From a checkpoint of a small contrastive audio-text model: text encoder norm rmsnorm.
Rows from block 2 of the audio encoder of a small contrastive audio-text model, named by matrix and row number. Each number is 500 + 50 x the weight over its row's rms, rounded and kept within 0 to 999. All counts start at 0. Numbers have three digits each. After the name is the row's rms in percent of the matrix's.
After each channel's rows are labels from the 100 clips, of 14976, where the channel reaches its highest value: "responds to" is what is common among them. Only what is clearly more common there than usual is listed. The data: single notes of musical instruments (NSynth).
# conv: width-3 conv, stride 2 (encoder.blocks.2.conv.weight, 192x160x3, each kernel summed), inputs 0-159

conv.78 099:415479493467555494489459550536463425438571599624569441502449395364489446523426488421397406537460496386450583460509584546486478486486512441475497506535472550489471412541508481516438507501446512586510443526502500544477472420549474494415544600556452490471473465483482440504497394494511572474447486543496525590460507494431454495547572556472493521525452420463484439534451460477443560490413555519473507571470453467424496521507514472564455504522424539493474507522562616455516446476470482
responds to: octave 6; pitch class A#; note: A#6; pitch class: A

conv.18 109:535525542594471471558473500441499509603492406549543439546486527485497430409527499515451539540470465496480522551446491501543529522533475534525583555437521485595476454440575508590486479498518527521531455531507541532546521498544459444506495541531483582453457526535558502339508434487622448529463475532518419561472492511444449430499531535532526496574511525445526474423524542500556468489504500396498379463550353466520480462553440493352498526470524514342519520480484457403451494443484542
responds to: mallet; pitch class A

conv.50 101:504518470502537577394522442573487536550541562503566563568364500560530511525556548516477460561421479458506424445516446538450544410548492446508513500559486539548556497482489483440508558602448448464483542446516569521472524466486505452469519529559450505577525478406616505458392461504487591535409503461378415501467504540485463473512516541460467569604490598490502598548428562521511504467491562458522471519532558490500470505412365512462500589549512425510476416546477504513529504501553501
responds to: octave 3; organ; pitch class D#; note: D#3

conv.45 101:432542509432469494510478409469610468498466423427466506500491509479505514429531470561509587446520534585576501500469451374487463506501448543572444516491525506405534520502525442474526612483497451373449576457520551523537594597427498445497511423479436495576575555511514428516413541510424464521472567515507539501526527481511467529533530561490536556500563619529497559443592539510506470447503437497474457487477537520608416513502390531493597516483542556535558501566538382475517487536498522
responds to: pitch class C#; octave 6; note: C#6

conv.66 100:531502557475523511403488447406536478489515519477501468473446490514509404591494467496547471470535587488527588472393481499521453432532552417545445551457412564447500529483518514522524512460569508534455532668452496614532507549536418508473417497459507362464517557478498570514520600514495459522387467493455516521510478589518525481537514453598450459462533495606472547518447444370509507558519485529500513539454534496539534451518523475574499497534542490487456579550432405466480549415442448
responds to: octave 5; pitch class G#; note: G#5; pitch class: A

conv.1 097:492587517536548552482496499529491406466559432440457481531651550531466485520430429454551473446537555468431489539595514568572474482480509603495575535414560597519557414506431508490407521509492484517408465471596480524572469527520557516549502494489476514465395449509473415474491539567453433471615539385527507445516471546555442492509501429501546403455447553522533495471519486509529450472495531512545515458526449398526522500488514611528469465525428517421529482397478571524516472432512504
responds to: pitch class D#; octave 4; note: D#4

conv.86 096:457511472434499465435531601529478417441545471500458452479492523495520490643483460493558526477536552500583492486479495501576470558535606526533428483480457537443543490398504587478364511601570500558433533430503457473476433528483412455442450558459469482509435426432497451514486531510421590433531604493599555544572463564595478468516542456461630549476462519559484537505466422459497455519506442547491538509378516471515511476466572459557483487452477520474488542492489506543476452425472475
responds to: synthetic; guitar

conv.11 098:531477525584503551569477422452566574556420503443532548501534526554466548487494514398464523457545532539483402479551479380566514460515522459482604421443644443549515496462432471529527393492488528502477481498406517406487510453507454483536404514517600499572526459469541510427509450453469487550530481560457533466501563500568527410530432454539377493469484455511497574495470539470473408585501512474537477417556491490498581484492473539441435426474519544530538417506441452531418476466564459
responds to: pitch class D#; octave 3; note: D#3; note: D#4

conv.67 099:504484572470436445529451559554458495496439574522433504462402479413444420554440526520590540528472541451499511549567531483461501478513481445539468472511432480456537569438606525540449465499516490381580519519470516429412460478544449556457490492441477507508571493527427468557558487519482562519502503599491587560578469529426498498433554546408497575512471448531483465592558517493470584496488462513358547468521510427490484490541543440609594556428471464585569536422488428496481492507451486
responds to: pitch class B; octave 3; note: B3

conv.157 097:457489447420470456449534592501466427446550475539552517529455429480484543584473493455567438510490474459514447471488512455532535503537603479509455469440466522472513465414513523470384494603546469544485532449521480422455386485507485503382382556487382512484436391460484405581485474470499533474542542443579490524519397479537504513487540514497570512468428526543504450544504458457438495489455460507469609447423516408493491469394623459523474462481461469484442494462455490579507408462471504
responds to: synthetic; instrument family: bass; octave 3; pitch class A

conv.88 104:554441479467410444371450505425487487471534482494464567536521424521476468457499449461537391500428426496508479444448465413483567511452503497550464474417404510419474457532516419412456528552426466513519602525551515505512468518439557526406443444501382477497460559541475421528513542445507508522504510406571432480469366477473510548507502502465528478459459628558532434487540522492467556462439509454453609458506536463475507394449539489486451539503451473448420545512438434549509502515438472
responds to: source: electronic; organ; pitch class G#

conv.42 096:484498551426484531471550487523532536416516640410530519527501434492476512448500494495614516581535542482460565566485415433404460519555522500479462565527525462466513516461443462404496495394493563428424482490447493504515495507527646457496493484518505483651583472489514499570534588573462472585448453551481482522428461562424469517434552531417432502497516450495505503535494517561463491490483550541537539447562574513504569533513391541502600488416540488600466551478461465536464446519450503
responds to: acoustic; octave 2; string

conv.41 103:527528353518501515444531419439545570503522588554474496515414407468387514451463510431464448423475447541491568529456464497508524461430465520511538503569438477559533390550433560474497529534455519547522459503444491502517398453520489552364516561521492388515453436537486484471515418454477436527432493495504487447453510424469483507491535544407472437438565470528463479410460487541462509571387509539458577576556517525476515533570503482493525447436453509476462467544593577545549519512499405
responds to: pitch class A#; octave 5; note: A#5; octave 6

conv.129 100:483478464441459529471503520537435477365491561501464550532458415509492438542383354405571398527433510464492523501552504464392531533454519406495438465467454469452526472441566474449416465446489521465495508461444466458463465434468479513500452473557446489570527413434411443547549515502447547525438491535455482589518446538488451513481568520387494552447439482577533470476441493508464553452465490558464607468495575421463522452476528490528591508509464498530468526457472451558432472437450419
responds to: octave 2; octave 3; pitch class A#; pitch class B

conv.121 094:426487526451466501436622469535514540429406548457428478509439446469491541506469503464610497414573528499627500505478489405471467514432456477503445437483520441501492556539505464485477518478434418532485580414499522451514546534395540472535433416521456457538466524497445460624474563474465491544449606471546541407517527475553488548442468493476568467406472548514522521503456567424386472489481397592508590476512533522491493497471489446527513434531483504559522474471489472576491401603525518
responds to: octave 2; octave 1; string

conv.101 104:488518503490517394447542478425460465516436551509554381560372495456451459514527594490518537407565485507573469403378519457498427488461562496521542532542501462550377499433512539486512540529491570468508576496440517458425541506558464447434463549529476378518440512453543498546576501541490463449438520461481529467451550487476475445448488482556470384533587473485391486536454551489512457549472480504401477545514449566509569527521494406534427418460584551534484482513523481456459485552479440
responds to: pitch class F#; octave 7; note: F#7; note: F#5

conv.9 100:412465579493475472530488474491561455454460498438486418384532460452493476469468519473478545434480575607458438450491489511430446477401476493538464452469550489436436619495488497514602573538468498479489506481549509523592522499471530524656572448472502439474485569445393482557463518495467447479438495484544524465475521484459522546446386442492541408447555511480468466541500459536431489490551456582497514401443475545516406532529516466507593448588475517558520476541500513427535498590427404
responds to: octave 6; pitch class C#; note: C#6; note: F6

conv.85 098:423522549487527528500604434553520535493464586412510529483500444486555570524485524472556518419543557538604508460457448456425457592491556467448457517480544520502435496526476464424515593505517542464373576411476482485524558476459555403508416452492450496526554438426482490568539596586437463571454547538424486445511531532543478550421490428534483422479460515497552450557458537448501475414504439463515529540496536518552476457410479482546489517450561543541417415544417520531516442611508527
responds to: pitch class F#; octave 3; note: F#3; note: F#4

conv.162 099:522430473483467487396507476520430518431545570468450540495466409475512492468507424426616372547455489413465468477521488478419519513499460416442438555479468464479469432481456466440470503506408485483519493462585475488504404503420614519462427441501435509551523432499479490544540523473535490589466503426511443490444449560452504527372517510393480504494464562515541451523499524482428542449451542484505576451616563426431522442401472527512528525495465419543439489443414430546511487549476489
responds to: octave 3; pitch class G#; note: G#3

conv.190 100:476477546422535568511494558560560489520474517478443462429521568542466526635506476498555514562604656443546503474512456505526443504561535428494423486463484518440502542388543510555436430546533428484470541506499429555584553496550440495561478429458546515523498521382482537496504481471498544549489465564481531522589488649475521450473466495535465504482435547529500590600487507447484498491605504536606478500482506486509517458460469487557498499457446489571547439455401434473481504378435514
responds to: octave 4

conv.71 104:458492488484539465468525427460533484409579543527644528544412441485570445484404497352484475443486467511473561443459388472501499528476558360510467509475550534488475498549510396407526537522514509539339483497456482489467520445450518460464535535553461482587496423463495486505500476487441485533373496528361447536444572481468457493541559526531442460531423468544486487494468475449454495533451504545436545542464524458450568486472457476509488501567450538514389486514469554522517450481468438
responds to: pitch class A; octave 6; note: A6

conv.75 099:453519493469497513516529525539434458531539546502548479539445555454563490528544548538537524550499462385561359425473539511475472503571508475482528542531453555532492461440529480519405522575473527507531558383556569448465454536518534395335466550521434536529485514457576477514462417504510597447537573480545509536494459497448463420443559596440538565570498593471500567539484543478494420417501515414530488477535462470537480461382455491504418491449505454583588458468519449516521425509499517
responds to: octave 4; pitch class A#; note: A#4; octave 7

conv.160 102:470505499476519579526498455479498517512541548532602439487469527467508548467476530534455501507536527386476457474576492436531403488575503521418503528528492500557492498480376516500475508564501465532447461431512576446396419481559546424435463582500445538549511477440552453489498397496452534481543501475446600497475475456455512375487483530474421490535516480447429505520509492508424400484488573477541404451557368490488513524389484551518428468449474457580565395481576511435537394567518480
responds to: octave 7; pitch class A#; note: A#7; note: B7

conv.69 104:499518478555452491483481435447587523552476459446349559455523470551519572444556443564535550461489478595551493504444461381477534537518362555508524472505472491496537507550475465450500585490470397492511541440523530489553500543381524512494518424435484496510559550535480484511375517482503473511444536463570535383510481467527486559536470528449477544441587581504552510403566529510512470460526440507529505473507539540574381476456492525413575500472476492491524517584521362539510514574559558
responds to: pitch class C#; octave 6; note: C#6; instrument family: organ

conv.77 101:477549496501491533461474514492562406466487500497478423477564518437391507458469381475486527488509581546392607618532469510542399456496486557525513462485539513519540535492487515508469503435553500498436412543455532573561510500414523501618536479515514496497494508523436445421449554526373480480477380535513470517514547515545449436572523497529499494493494511495529481474515493564434410466475473552491478480534395480498465554604484543483565418519485595409462556415540545454397431389520511
responds to: pitch class D; source: acoustic; octave 6; note: D5

conv.123 100:523407586499382353458497516433494491500541553563486464446499404422481523476447507448524444462501482486433564499419535427512489535463480409478557550471428524415380552573546526492560465449518507578559524629528508512424508557566573532452501504510443507442450570525439442601553538493565445484493466472559481518432440450473486534506544470549478430435443467516482392515543457456519507511458483449438545509479478486490497436503558477566424439543504548516435568559453476473490458583495518
responds to: pitch class A; octave 6; note: A3; pitch class: G#

conv.65 103:388489444519528505495467521490506392428488505485408481429545379420449505480437397428465436443491575526488547500511497559479478523385505541534510468533465470479485427484489532506399572470474502479498437465458475522542475487490482490542597490421520496482444521484406447481469407521469570428514506548498560507508527502474434530456496533360544500410572520484496454481450446599491553527466469612458506596448522551515465541575494487543525478508353526472488485545550608541495508528414433
responds to: octave 6; pitch class B; pitch class: C; note: C6

conv.97 100:480568561552538478494623490560441546542490548511483383537530552442467503455470583492523497371538517469590399512507528527515408449418417487460546503469474517534421519531511530519491536466464438501542544425547543471513528494543532469544506508553509467444428479439484492622494491522486403526539573417600502470490499433508525499469411448439573429530440535454473510535513608451450460410552493448522517480533440505459486464384519495542487438490556427545559425482501496443502439631551507
responds to: synthetic; octave 1; bass; velocity: 25

conv.91 102:469464432487566527539419481419473439438570563536483540455583490508494465502443413423525492512544465468465545552577512489552496517509508500520499549487544506478580412523467497457461518401537546545380501515497393438489485450557552475497439461482503517560511454552445467499628472477495503475568455462485493531447468480465478485547566426494470455523492471624516484515492463597517507581474593569473493552470539516452707544492510624517473542505432485515514567456490543506529523417383467
responds to: pitch class D#; octave 5; note: D#4; note: A#5

conv.92 108:488392495452483468567460534483384504463491498488440503351528449482544481563510556537513546528492477571466518528518547519419535546426554521522443518515520480364446532491517518460546557486548553453543521493572440384453492452539482571513503477373480509452553558568412508586550498547498490462551485502500501502522489482476549608418498354518486467489517458493476407578506391469517601506556490504479520497372532501514539489496589458557506544487515470527474531562425540462554526519398472
responds to: electronic; octave 1; octave 2; organ

conv.83 099:483557519540541484532443388425560490588524460489512578540576536531442491402540436540547515397541443500478547521570466489566485468479470588548579575439526601515532473566468412528511604493517413496430515526529539526503512557526567468552524487487435591491474540554561399467444547567514435497587589421519473472509420443512461555571531482471548480449512557575553513423577509487534475422552476457494443520500494427572479432464426583479540558455495470452570540513504541501554542487494535
responds to: pitch class D; organ; note: D4; note: D5

conv.185 103:466513421486424441462536473509488499534466500505459406478460526426485507492513491570528567542545499433530497545451512487476418486583436527392537540544464492539494515456403528511487511504485436482470458415523576479481404517500514421373490551488489460496502488493560456489414413482447514463477570475535612411518512484460448445536417565440518573547525507413466566494499536484467380429440487454513431460560439485514394547393436494527496476382467453564573528457570485493545414529588498
responds to: octave 7; pitch class C; note: C7; pitch class: C#

conv.158 098:583488472519473522447502405477479620544515532486459474514535519556426427464546519471461483515546502505439576637524489508523491384467493548473509461523562475611561487512486500455537477457510530487574443540471458533534499418456480566525502468532632355529497408568622552459486505420471517527509457594514422503482509523531589462565507492506492484587430513493468619489522508486521445543434538548512500486606520386467503548523459502506532441496475473517513567534497527464504580486587397
responds to: pitch class D#; mallet; note: D#3

conv.54 101:509585480494489541370541434537547512466490491443442556534456492524490502478483342503505460438516507516446534568559471580461536470498512558498521445446518561479614506484417407485454572466473456474457475447499514497531438481389512510513523471516473464572455425430511420520464447465391492453505563423461474508458495472542469493608504493438618526481547580529488606444498424545501478546452476612478562497503553397511538450488480525490571456574375501485523485451549537560488497444545459
responds to: pitch class D; octave 3; octave 6; note: D6

conv.76 101:420404427427552618440484481535474465458516567492443502452482464536570551574518463506518464595460561462556534447455473515405516545536485414434352497563429443440455500568463458440489526508464518499477497505529429550541548486453534443505480442450511486516560492469454550463486509538507589531434426555362498507504504630526450528445513518486398532518483495497540526588398485497453546477545522480615489635466554522500486514481460482552487589490488490488421441508473488490533508446442519
responds to: octave 4; organ; pitch class A#; note: A#4

conv.34 096:516551555510419456544504568572526511585451479510526513501395555481500497473547466535470532558397459509364503548498453525481539452613473457542545463500389467559521586466577525555536479438550539425531538491441555533477525508455401501475548471527487541498593552491540470435464503558511503471398438583462464582500547506501444446471558533495485647584520430483512533477503508586546524543488448509386465453513501525490429534588471448424577571529489495468511516469506415498485547451595525
responds to: pitch class C; note: C5; pitch class B; note: B3

conv.12 103:457487463530534524505371482496576415448497567544452523493469446423413488455439389446450450422484511479513563498579434474479535523414471529540529465520421544462572428542528506540357553526470463493481461488418533533527518487463485481489557535450463541528502510483433442430451462506490582488473502600466573576558495480426382530559589594407490535462523531510565469447536481520444557453458500540448467617442512498513432510581490511536554525463409540483547506505565544498541475439428485
responds to: pitch class A#; octave 6; note: A#6; pitch class: B

conv.145 100:455636583506580532543582404589553520516498500522514465627521523461443468489475518468495478410521511456520488510515505559513420464442452502495526438412504624589500466517510465526471581491456429440438579466528549496513535455519566439542509506575449470494470493454522449517485516545436417578523600479441450463504484463467473482535517495425592427517392551483495533506499580448446421328559461414531441479534471504479459458463488531501469469489539460474548471484493555435520409487526530
responds to: octave 7; pitch class D#; note: D#7; note: E7

conv.104 099:559543407497408473422506462441607542518493426429426549498497505548427541446567448540485555502507481601459510544460431422512533423561446581529558450481556529479596550514465474478577567507530479512482516477520482485538510557397539530521505408463505469585516467502542455495432505428405480481452559473592438490474515430579533474612499522536540537531505552525513589393556479582483466582443462577473557439480520488521517509528503484434574477519455522490476588475519390576486483526576494
responds to: pitch class C#; octave 5; note: C#5

conv.131 101:448502559538596569556497532497596466487588512546546490568555487513589563496497466443476396485511522464507506412512524497527463568532548473439550485472492577526441503539476416516401485532484488608439541514564487504508415508499540430516443565530510561494392454463492512549477471458555532522548489417539454551448475487503521512599544505538581472520352507475539479566494480474449439463519543464573466525426428587443536465409540566547346503532424554480459538454446553496494453476449559
responds to: pitch class A; octave 4; note: A6; pitch class: A#

conv.61 101:461457502431494488477526527470437450404497565462511507447520421508531440560447420442648483563550539479487523558502470444489472553541595462475409527474507489439486456443441547423413498443520560500419498456516400427476448462514484474483366494469485508532535429486419483562638547453465487525539477478500504520529437556515453491444535435458475510446492461575509446557460448533459501518479528593490587444442545496459619474406556533533526507494466449509446543480416466560463490427425439
responds to: bass; octave 2; octave 1

conv.122 100:407441521460564611540452559538522459399589550547594524552511425490527484490395489428449435503518539476477494451545505494486476525527589465435527478497569531486527498488537408470492488548509560585443511463489458512487475461494506458485533558532493519557486421453506429527527410489455595519504529536487530636440548516471525462581588570528482511558393440475498522544445421555483477486468525577529522529403463459425582532471513510507456493595394593534487480472492586519492431448408440
responds to: pitch class A#; octave 3; pitch class A

conv.174 097:535493520410451502537502505468541572454504536512428437470441554514443453491533539563535532493517522488521479484552556487511453416497493489497386568477496519455490519468499495570468482514473448498581527549597534463478464571554482596469522460445584363513496529516553561580513439498461532506530590569586547540547478520460615518487510528445585508466492573505447584601526485425502562505580502553551575421489524428511462414508528438631552470468508451616622482483484492465536516514532407
responds to: octave 2; keyboard; mallet

conv.167 099:502462348526521567524507480481538555529488564530509549487448433512477550459504533469451490521436414515521475457474503489492523471540519468497560501593524367575542498522492499491562411430453577555504449461399481429460504454516493467399527509516521536585534497437529480456529469449466512548493490525444488489434584427527466436455496541434379547548550392439527556448395520600493477608446513532522454553529551580425568582602446516415464497499446567520469464512543532544484506494572521
responds to: pitch class B; pitch class D#; note: D#3; note: B5

conv.46 099:533417432449478521518480577558431561513550569567509517463417420489555473524609565498460441610315434478490435438511611548480577451512483513459468538518457447489458488536534519496571456552442499548620507468653466542519504526493485573444550480480522511441490536511524563571490463464605596548530480506537417523449460527509554578460500538486515560585498553459492496555463478493439572500516577458517559487493532507521475474506557461472491545520509448549471421555479523482556538545460495
responds to: source: electronic; octave 3; pitch class A#; octave 4

conv.137 102:507531541603545530583556484599557562574369475477527544543510515552539525475441524502433558443488534529578347409448533514480528560441490451490615431553526496532516509519528442557537491486472496472511542401374539475438575474450500452573554513540496572539520526435530491466489441498526533546442518546444522487484591435529485461489387516507469559557470460415482508457379602478512486471511473453519472564493514569507472524489518482393491514542523491491497363506496500533457467526559534
responds to: octave 3; pitch class D#; note: D#3; instrument family: organ

conv.0 103:494537556507510399470593512519381528511480460513540483548447462519539485550505580449508525371514466549549472453433529506492498497416531469474512455469549505503422525546528518440551561509514510529477598486528429471436580445391497505486485478548480423450462484500503473545533544518494435495473537434517440476481561433541512544495433377553532380512418508510488419494483554400500439507421488492360573517443495504483480460427541398498444447559582482488387518568415508560516451565499446
responds to: pitch class F#; octave 7; note: F#7; note: F#6

conv.172 102:456554529475548494577544429563529487509400518461496521506503582448505524460460540535562570428547448451537498543543476455538456520460440495524474490453542482528514518487517478517461551477526465278463544404484538389447553452527565429492476481510448509541584423524503495555534478535467448532563580568419542490566517411457534496460508487481516508479435506533493424516561566463497505310561480383490447515534491488520487511467439557519504532424555483568588487508465517450493480571545570
responds to: octave 4; pitch class C#; note: C#4

conv.184 097:536513487516454460514567592539448464552475478515450557417549503515526636575481421567559475567438522437504524546429472492479552549589410520491509435509350454487548549522505557450503494510558438536506478460422446514533435516476455507465430496430372554428581493494470438489468559488492511459492424461521498439557428518570424490448471456458513635506518418536544459482517458550526516464485447426517490473500497523497426520473554487506525504494474514419436541454451387552480527524544635
responds to: pitch class C; octave 5; note: C5; organ

conv.30 102:494534510540534458477491423461512428538560533564609375551524542462457496484475510458488471479582471468436557584540475500578379468526555535512536562484566576567456432470416533483428539518584516537413449531490520505487441508604479464499433568570515500455451479556537521495585488491466412440551470462461490505487476498499472372534538484526464359490538445525452458518520474510495408560514577493474381478573371455488564525525483568537461447444508519491508530454546552417516472504497454
responds to: octave 5; pitch class A; note: A5

conv.93 098:550479515484533436522474497437456536575511484490518505474562603554424474499567494555451549539544565574429556556524505526524519420465478558550470481522531502528476512555543475503576503536557530482532480546520432547530574420535446597577567497462594465376507537567510570455499487515510467460551434552517514519515516542516572567496487422531445470581520445509467508541541461490578572515535492520421454592462529486542420527515494475544524567542475395500552521570458538398596704469519529
responds to: mallet; organ

conv.116 100:474464458431475482458465409533481531445454554467399572431479509518486459464491430554573503462524425490489561531560388417458539452468431513502413498513481454393591496498460422418456567453479474386484530460471460397470472419491577528492525403455470461624600511531473515499535490461479497560462552506449493547522467446440515543499533514395468557507552512568493486492569456514511567497507489541449531494464677505493537442479504537534618533502478426564509538511461475553498501508449476
responds to: electronic; octave 2; pitch class C#

conv.80 098:485536515529529449461493388493503492486567583557561470578520496479412454491475504438488472389505479467470592602539430516509428467473556537505538487492536639578488436497437482449450578543595485493416484544405557499479351466580517517508481583552460426475482430587534479510525462502450429507495525433394489458501458455435500494558548503515476338509470493528402472505467522468514491486499505513429481544517515429465493486454492488559485483411488491498412553483540594474544530525516439
responds to: pitch class A; octave 6; note: A6; octave 7

conv.154 098:472472472432448455482504403518517530517431483388438635434472498522518530462507487614538559461512367521516546550515422405467547480532421530531442493521519434392571593510458410407527563522497472378486506440472464405481522496403529503493547459468441480604635503524495487514468495494444486504481574491487487458522553427494522566532493493492458594476552499526485499477616478502499508443483491469439495498469617456523500500460469532488604526539516485555519531554517501506550488583547530
responds to: pitch class C#; octave 5; note: C#5; instrument family: organ

conv.72 099:492558523505558496509466523491534343503623500563529390532547548437461483457494437497522498493549499497389546517538519543588439540518502568510519576465493596483463446510492475544399547492510477546459433532586506522524408559573581468488496553485425563456459476570541434503541492538554461447591508448581464573514381489459439503574622514478536447476481521579560453517556444520512469457530537491510455470498419414521521478495538607549497518452448531493556511442523528431532510467431564
responds to: pitch class A; octave 3; note: A3

conv.62 100:482500587505507575505423479511644539473444502510493551460501510532485512514461424441543522447488560560508530479517388463519477486500472466506481450391491495406549560520565440512539478462474482456387491558429508536524618507486520451541483462504541493589567553381456520468477595496423431593412414586350526565539533537559502443574501528549455497409437488544511534459508492504428464492540469518529477473476536555546496452552509492493532478507524564499475490505427438518423429390454491
responds to: octave 4; pitch class C#; note: C#4; pitch class: F#

conv.6 101:474498460517518553501442494456508428411484507518407543447488525492456491505402355472539504498578481444499550536591409416587538450529498534527514468509527481468672480435489493485418515477519473509416485439476439461495513418538460461507478472472457503581518396462457407462545516485419529482517494518395529531565512520524436445561494476460452543469461482621476554514513469525457510594448510604502501526440567441466594548553516543515512505522468514499503503493542511569443466343438480
responds to: octave 4; pitch class D; pitch class D#; note: D#4

conv.133 095:442502443443503520502512471513521453467484424474453535504473584493506524589492448516571531432522437477627462445544467489605510493526529540603429487548548479463573465445523499504408581583513448482412627450515468472451559540496460432428458477425421495534479429480515465488459525486414580446541667538465535463577538487618454485527486507540577571478451571607473584467496486461496488540489434545453521501411517460516533488513523465483456469494459553473571464454527450576474467500515515
responds to: pitch class C#; octave 4; instrument family: bass; note: C#4

conv.108 097:405523509431571509528464531537441402458549606523556465465450488456537515585505533499496470600562495443456482535507505523512490547571598498485440563571473507471457476465513503434486537533566582562464526441532467485437471464649495468421415518477419510487557499468470484545606449498478569465557513519415529543483455496416495513441523443504458530559538439504481405597376410517515575555543601502499476531463522556508585491493485493581447562430447436549454474468489533462540528488424499
responds to: pitch class A#; octave 4; note: A#4; organ

conv.107 101:560493526485511478437506488372478452488547446476496475368540566512513501542539514529548492465533570526549511475440468488506488492490552566513458574388423517401484488529498541481526522473488455520492498579562459556597531568495506536547453517469491471391542544544473540517521593637562432532517447431534503471528465572536507575455496422569476433450533554570567464503603436378535515474545469455514521486465503487618487385501552534528507555489597538476488531590433442448543562511465532
responds to: organ; pitch class G; pitch class: G#; note: G#4

conv.134 098:533522506680532559538543541496518523595489481448506544551593502613558573483537513479481492482487531518535468493474548489497543586450525560398660457483575500570532346569432496486516463469451552584525394484503464463511480498455554491516527462523556533474482446504521545502525511539562487541550491454542473410477561484558465547499445396514525475512504471452564472440365529434568491504515511463569478517538513514535553464445534538410436497542553545457480446519447545538506567514547559
responds to: octave 3; pitch class D#; note: D#3; note: F#3

conv.161 098:544525507506534437537454433455501518545454455464506544464499609535427460506499479508553571477555455508418554596517394445565530435499565562584492535529519513481580520462487497516517550488600527441445472534405451484438549449577439526525498499410436482502579479579518465426531552535505403458549471558423504500582541506506476497490501409534424477546522403596469451481587437499575579590521470540353452534467580474510546525562509504535569561521535468510504565522455481520487568455501540
responds to: instrument family: organ; pitch class C#; note: D5; note: C#4

conv.24 100:566528482571505565523423485493608532598466416472501557514461518493495524390497502445483496477487469551395429486535488479538566453573465539576666506470535498492607493492513440520521442503478468512558476552417513494535572539497489546484537451479482606554499527457548461377438517494546508569513481518531453518462540456577436439564516527498496607502517504545575530367484521536523518584457491484481491510554515471514523481588475537356512529542509577426538499457505431554441502454590540
responds to: octave 3; pitch class D#; note: D#3

conv.20 099:488566489570537517466523446522469506468584572525551504579539505501471425412469482406447492476499445452360519560543483555529437471486534568478589511447574585576536380519434489471467544462535535525419449517435487516503441473551539474506515559577502472545483432547574520491545497511477417539584537413453397486402525457460462441548540427511504367521453503519467487460497484526528421552440592505502470494563477417466588542469458570458468480529468503475466573457532612493497480471515435
responds to: pitch class D#; octave 5; note: D#5

conv.110 100:417518555535539550548631495634483554490479523441543521539524440469557518478427482413538468452484565514549455537516506572418471583437509455445494498520534518496451520535506415457499542441477499439385529370451459480486567436514618403542564462556505488542557492402458485544521542546479492579497562505371497460473570491491489523456447434453546465498443465503509452524336515520487514448526488548521515558514554523447519553455501512518507512566522514546438448483410581555506479556524510
responds to: pitch class F; pitch class E; octave 7; note: F6

conv.177 101:454463566441569531627533501503512516425394549469490466449547523496522528523449536483540548441522556544538500469524540504484471544386523471479428410425544504466403542478459490518519511486566534398470520498525473428458483419530507498565499442442540481532490530491405537602584503525469478533534543565464519440540543453481621552454416390542489428456477424495479462600451476444522540465604498492540525441387485523509534511444578498592491482487524475582540486529381514484530508533407454
responds to: pitch class F; octave 4; note: F4; organ

conv.149 100:516447452484481448438426523436545536488499559535544523504416454485458473450488459483470467405458476484467510436517460443506547464477508534475517426472432570528489453495457471456465520667459481518499478451500575480460345490387492519441515584482463453532362456503539457551379445439534512524469536434555532485493483410465544505534521584450518512455515529479478464442511448457465507407421439500462599499469523477507438493450542384521473428435413513548502475519535550574559428529496408
responds to: octave 7; pitch class A#; note: A#7; pitch class: A

conv.191 097:543435437565538543546380563465500491485550524499529533507558428564547446473529469462444416564491457489414481468531557502485567561515575462451590519428524481461507410493486488516498438439438589559512421535550484500494410524518516506498520496502574574553429502479505521528568417470623536513560412496582441580383432493435495504511546483504541498568448455467531538490419449517500537544512612468542494506521522503493628456471535546417464552569428547442486562527434497496506573425455470
responds to: pitch class A; octave 3; note: A3

conv.155 103:426512544480527636509511472544618546455494554463508447505524505478511590496493541510525532579549488482551453455546451459540396526625439448519414528526489480474499560511511496488475428508449477503461551478473509518553561524505581414502430481523506529537570509454492449476481539493390523565465448520423511507470546506513476405509528554488415546507459505472499528550542552543369360482517530477602425467528386551522485529485424564479489436494519578535518480439495488453434337535514552
responds to: octave 4; source: acoustic; pitch class B; note: B4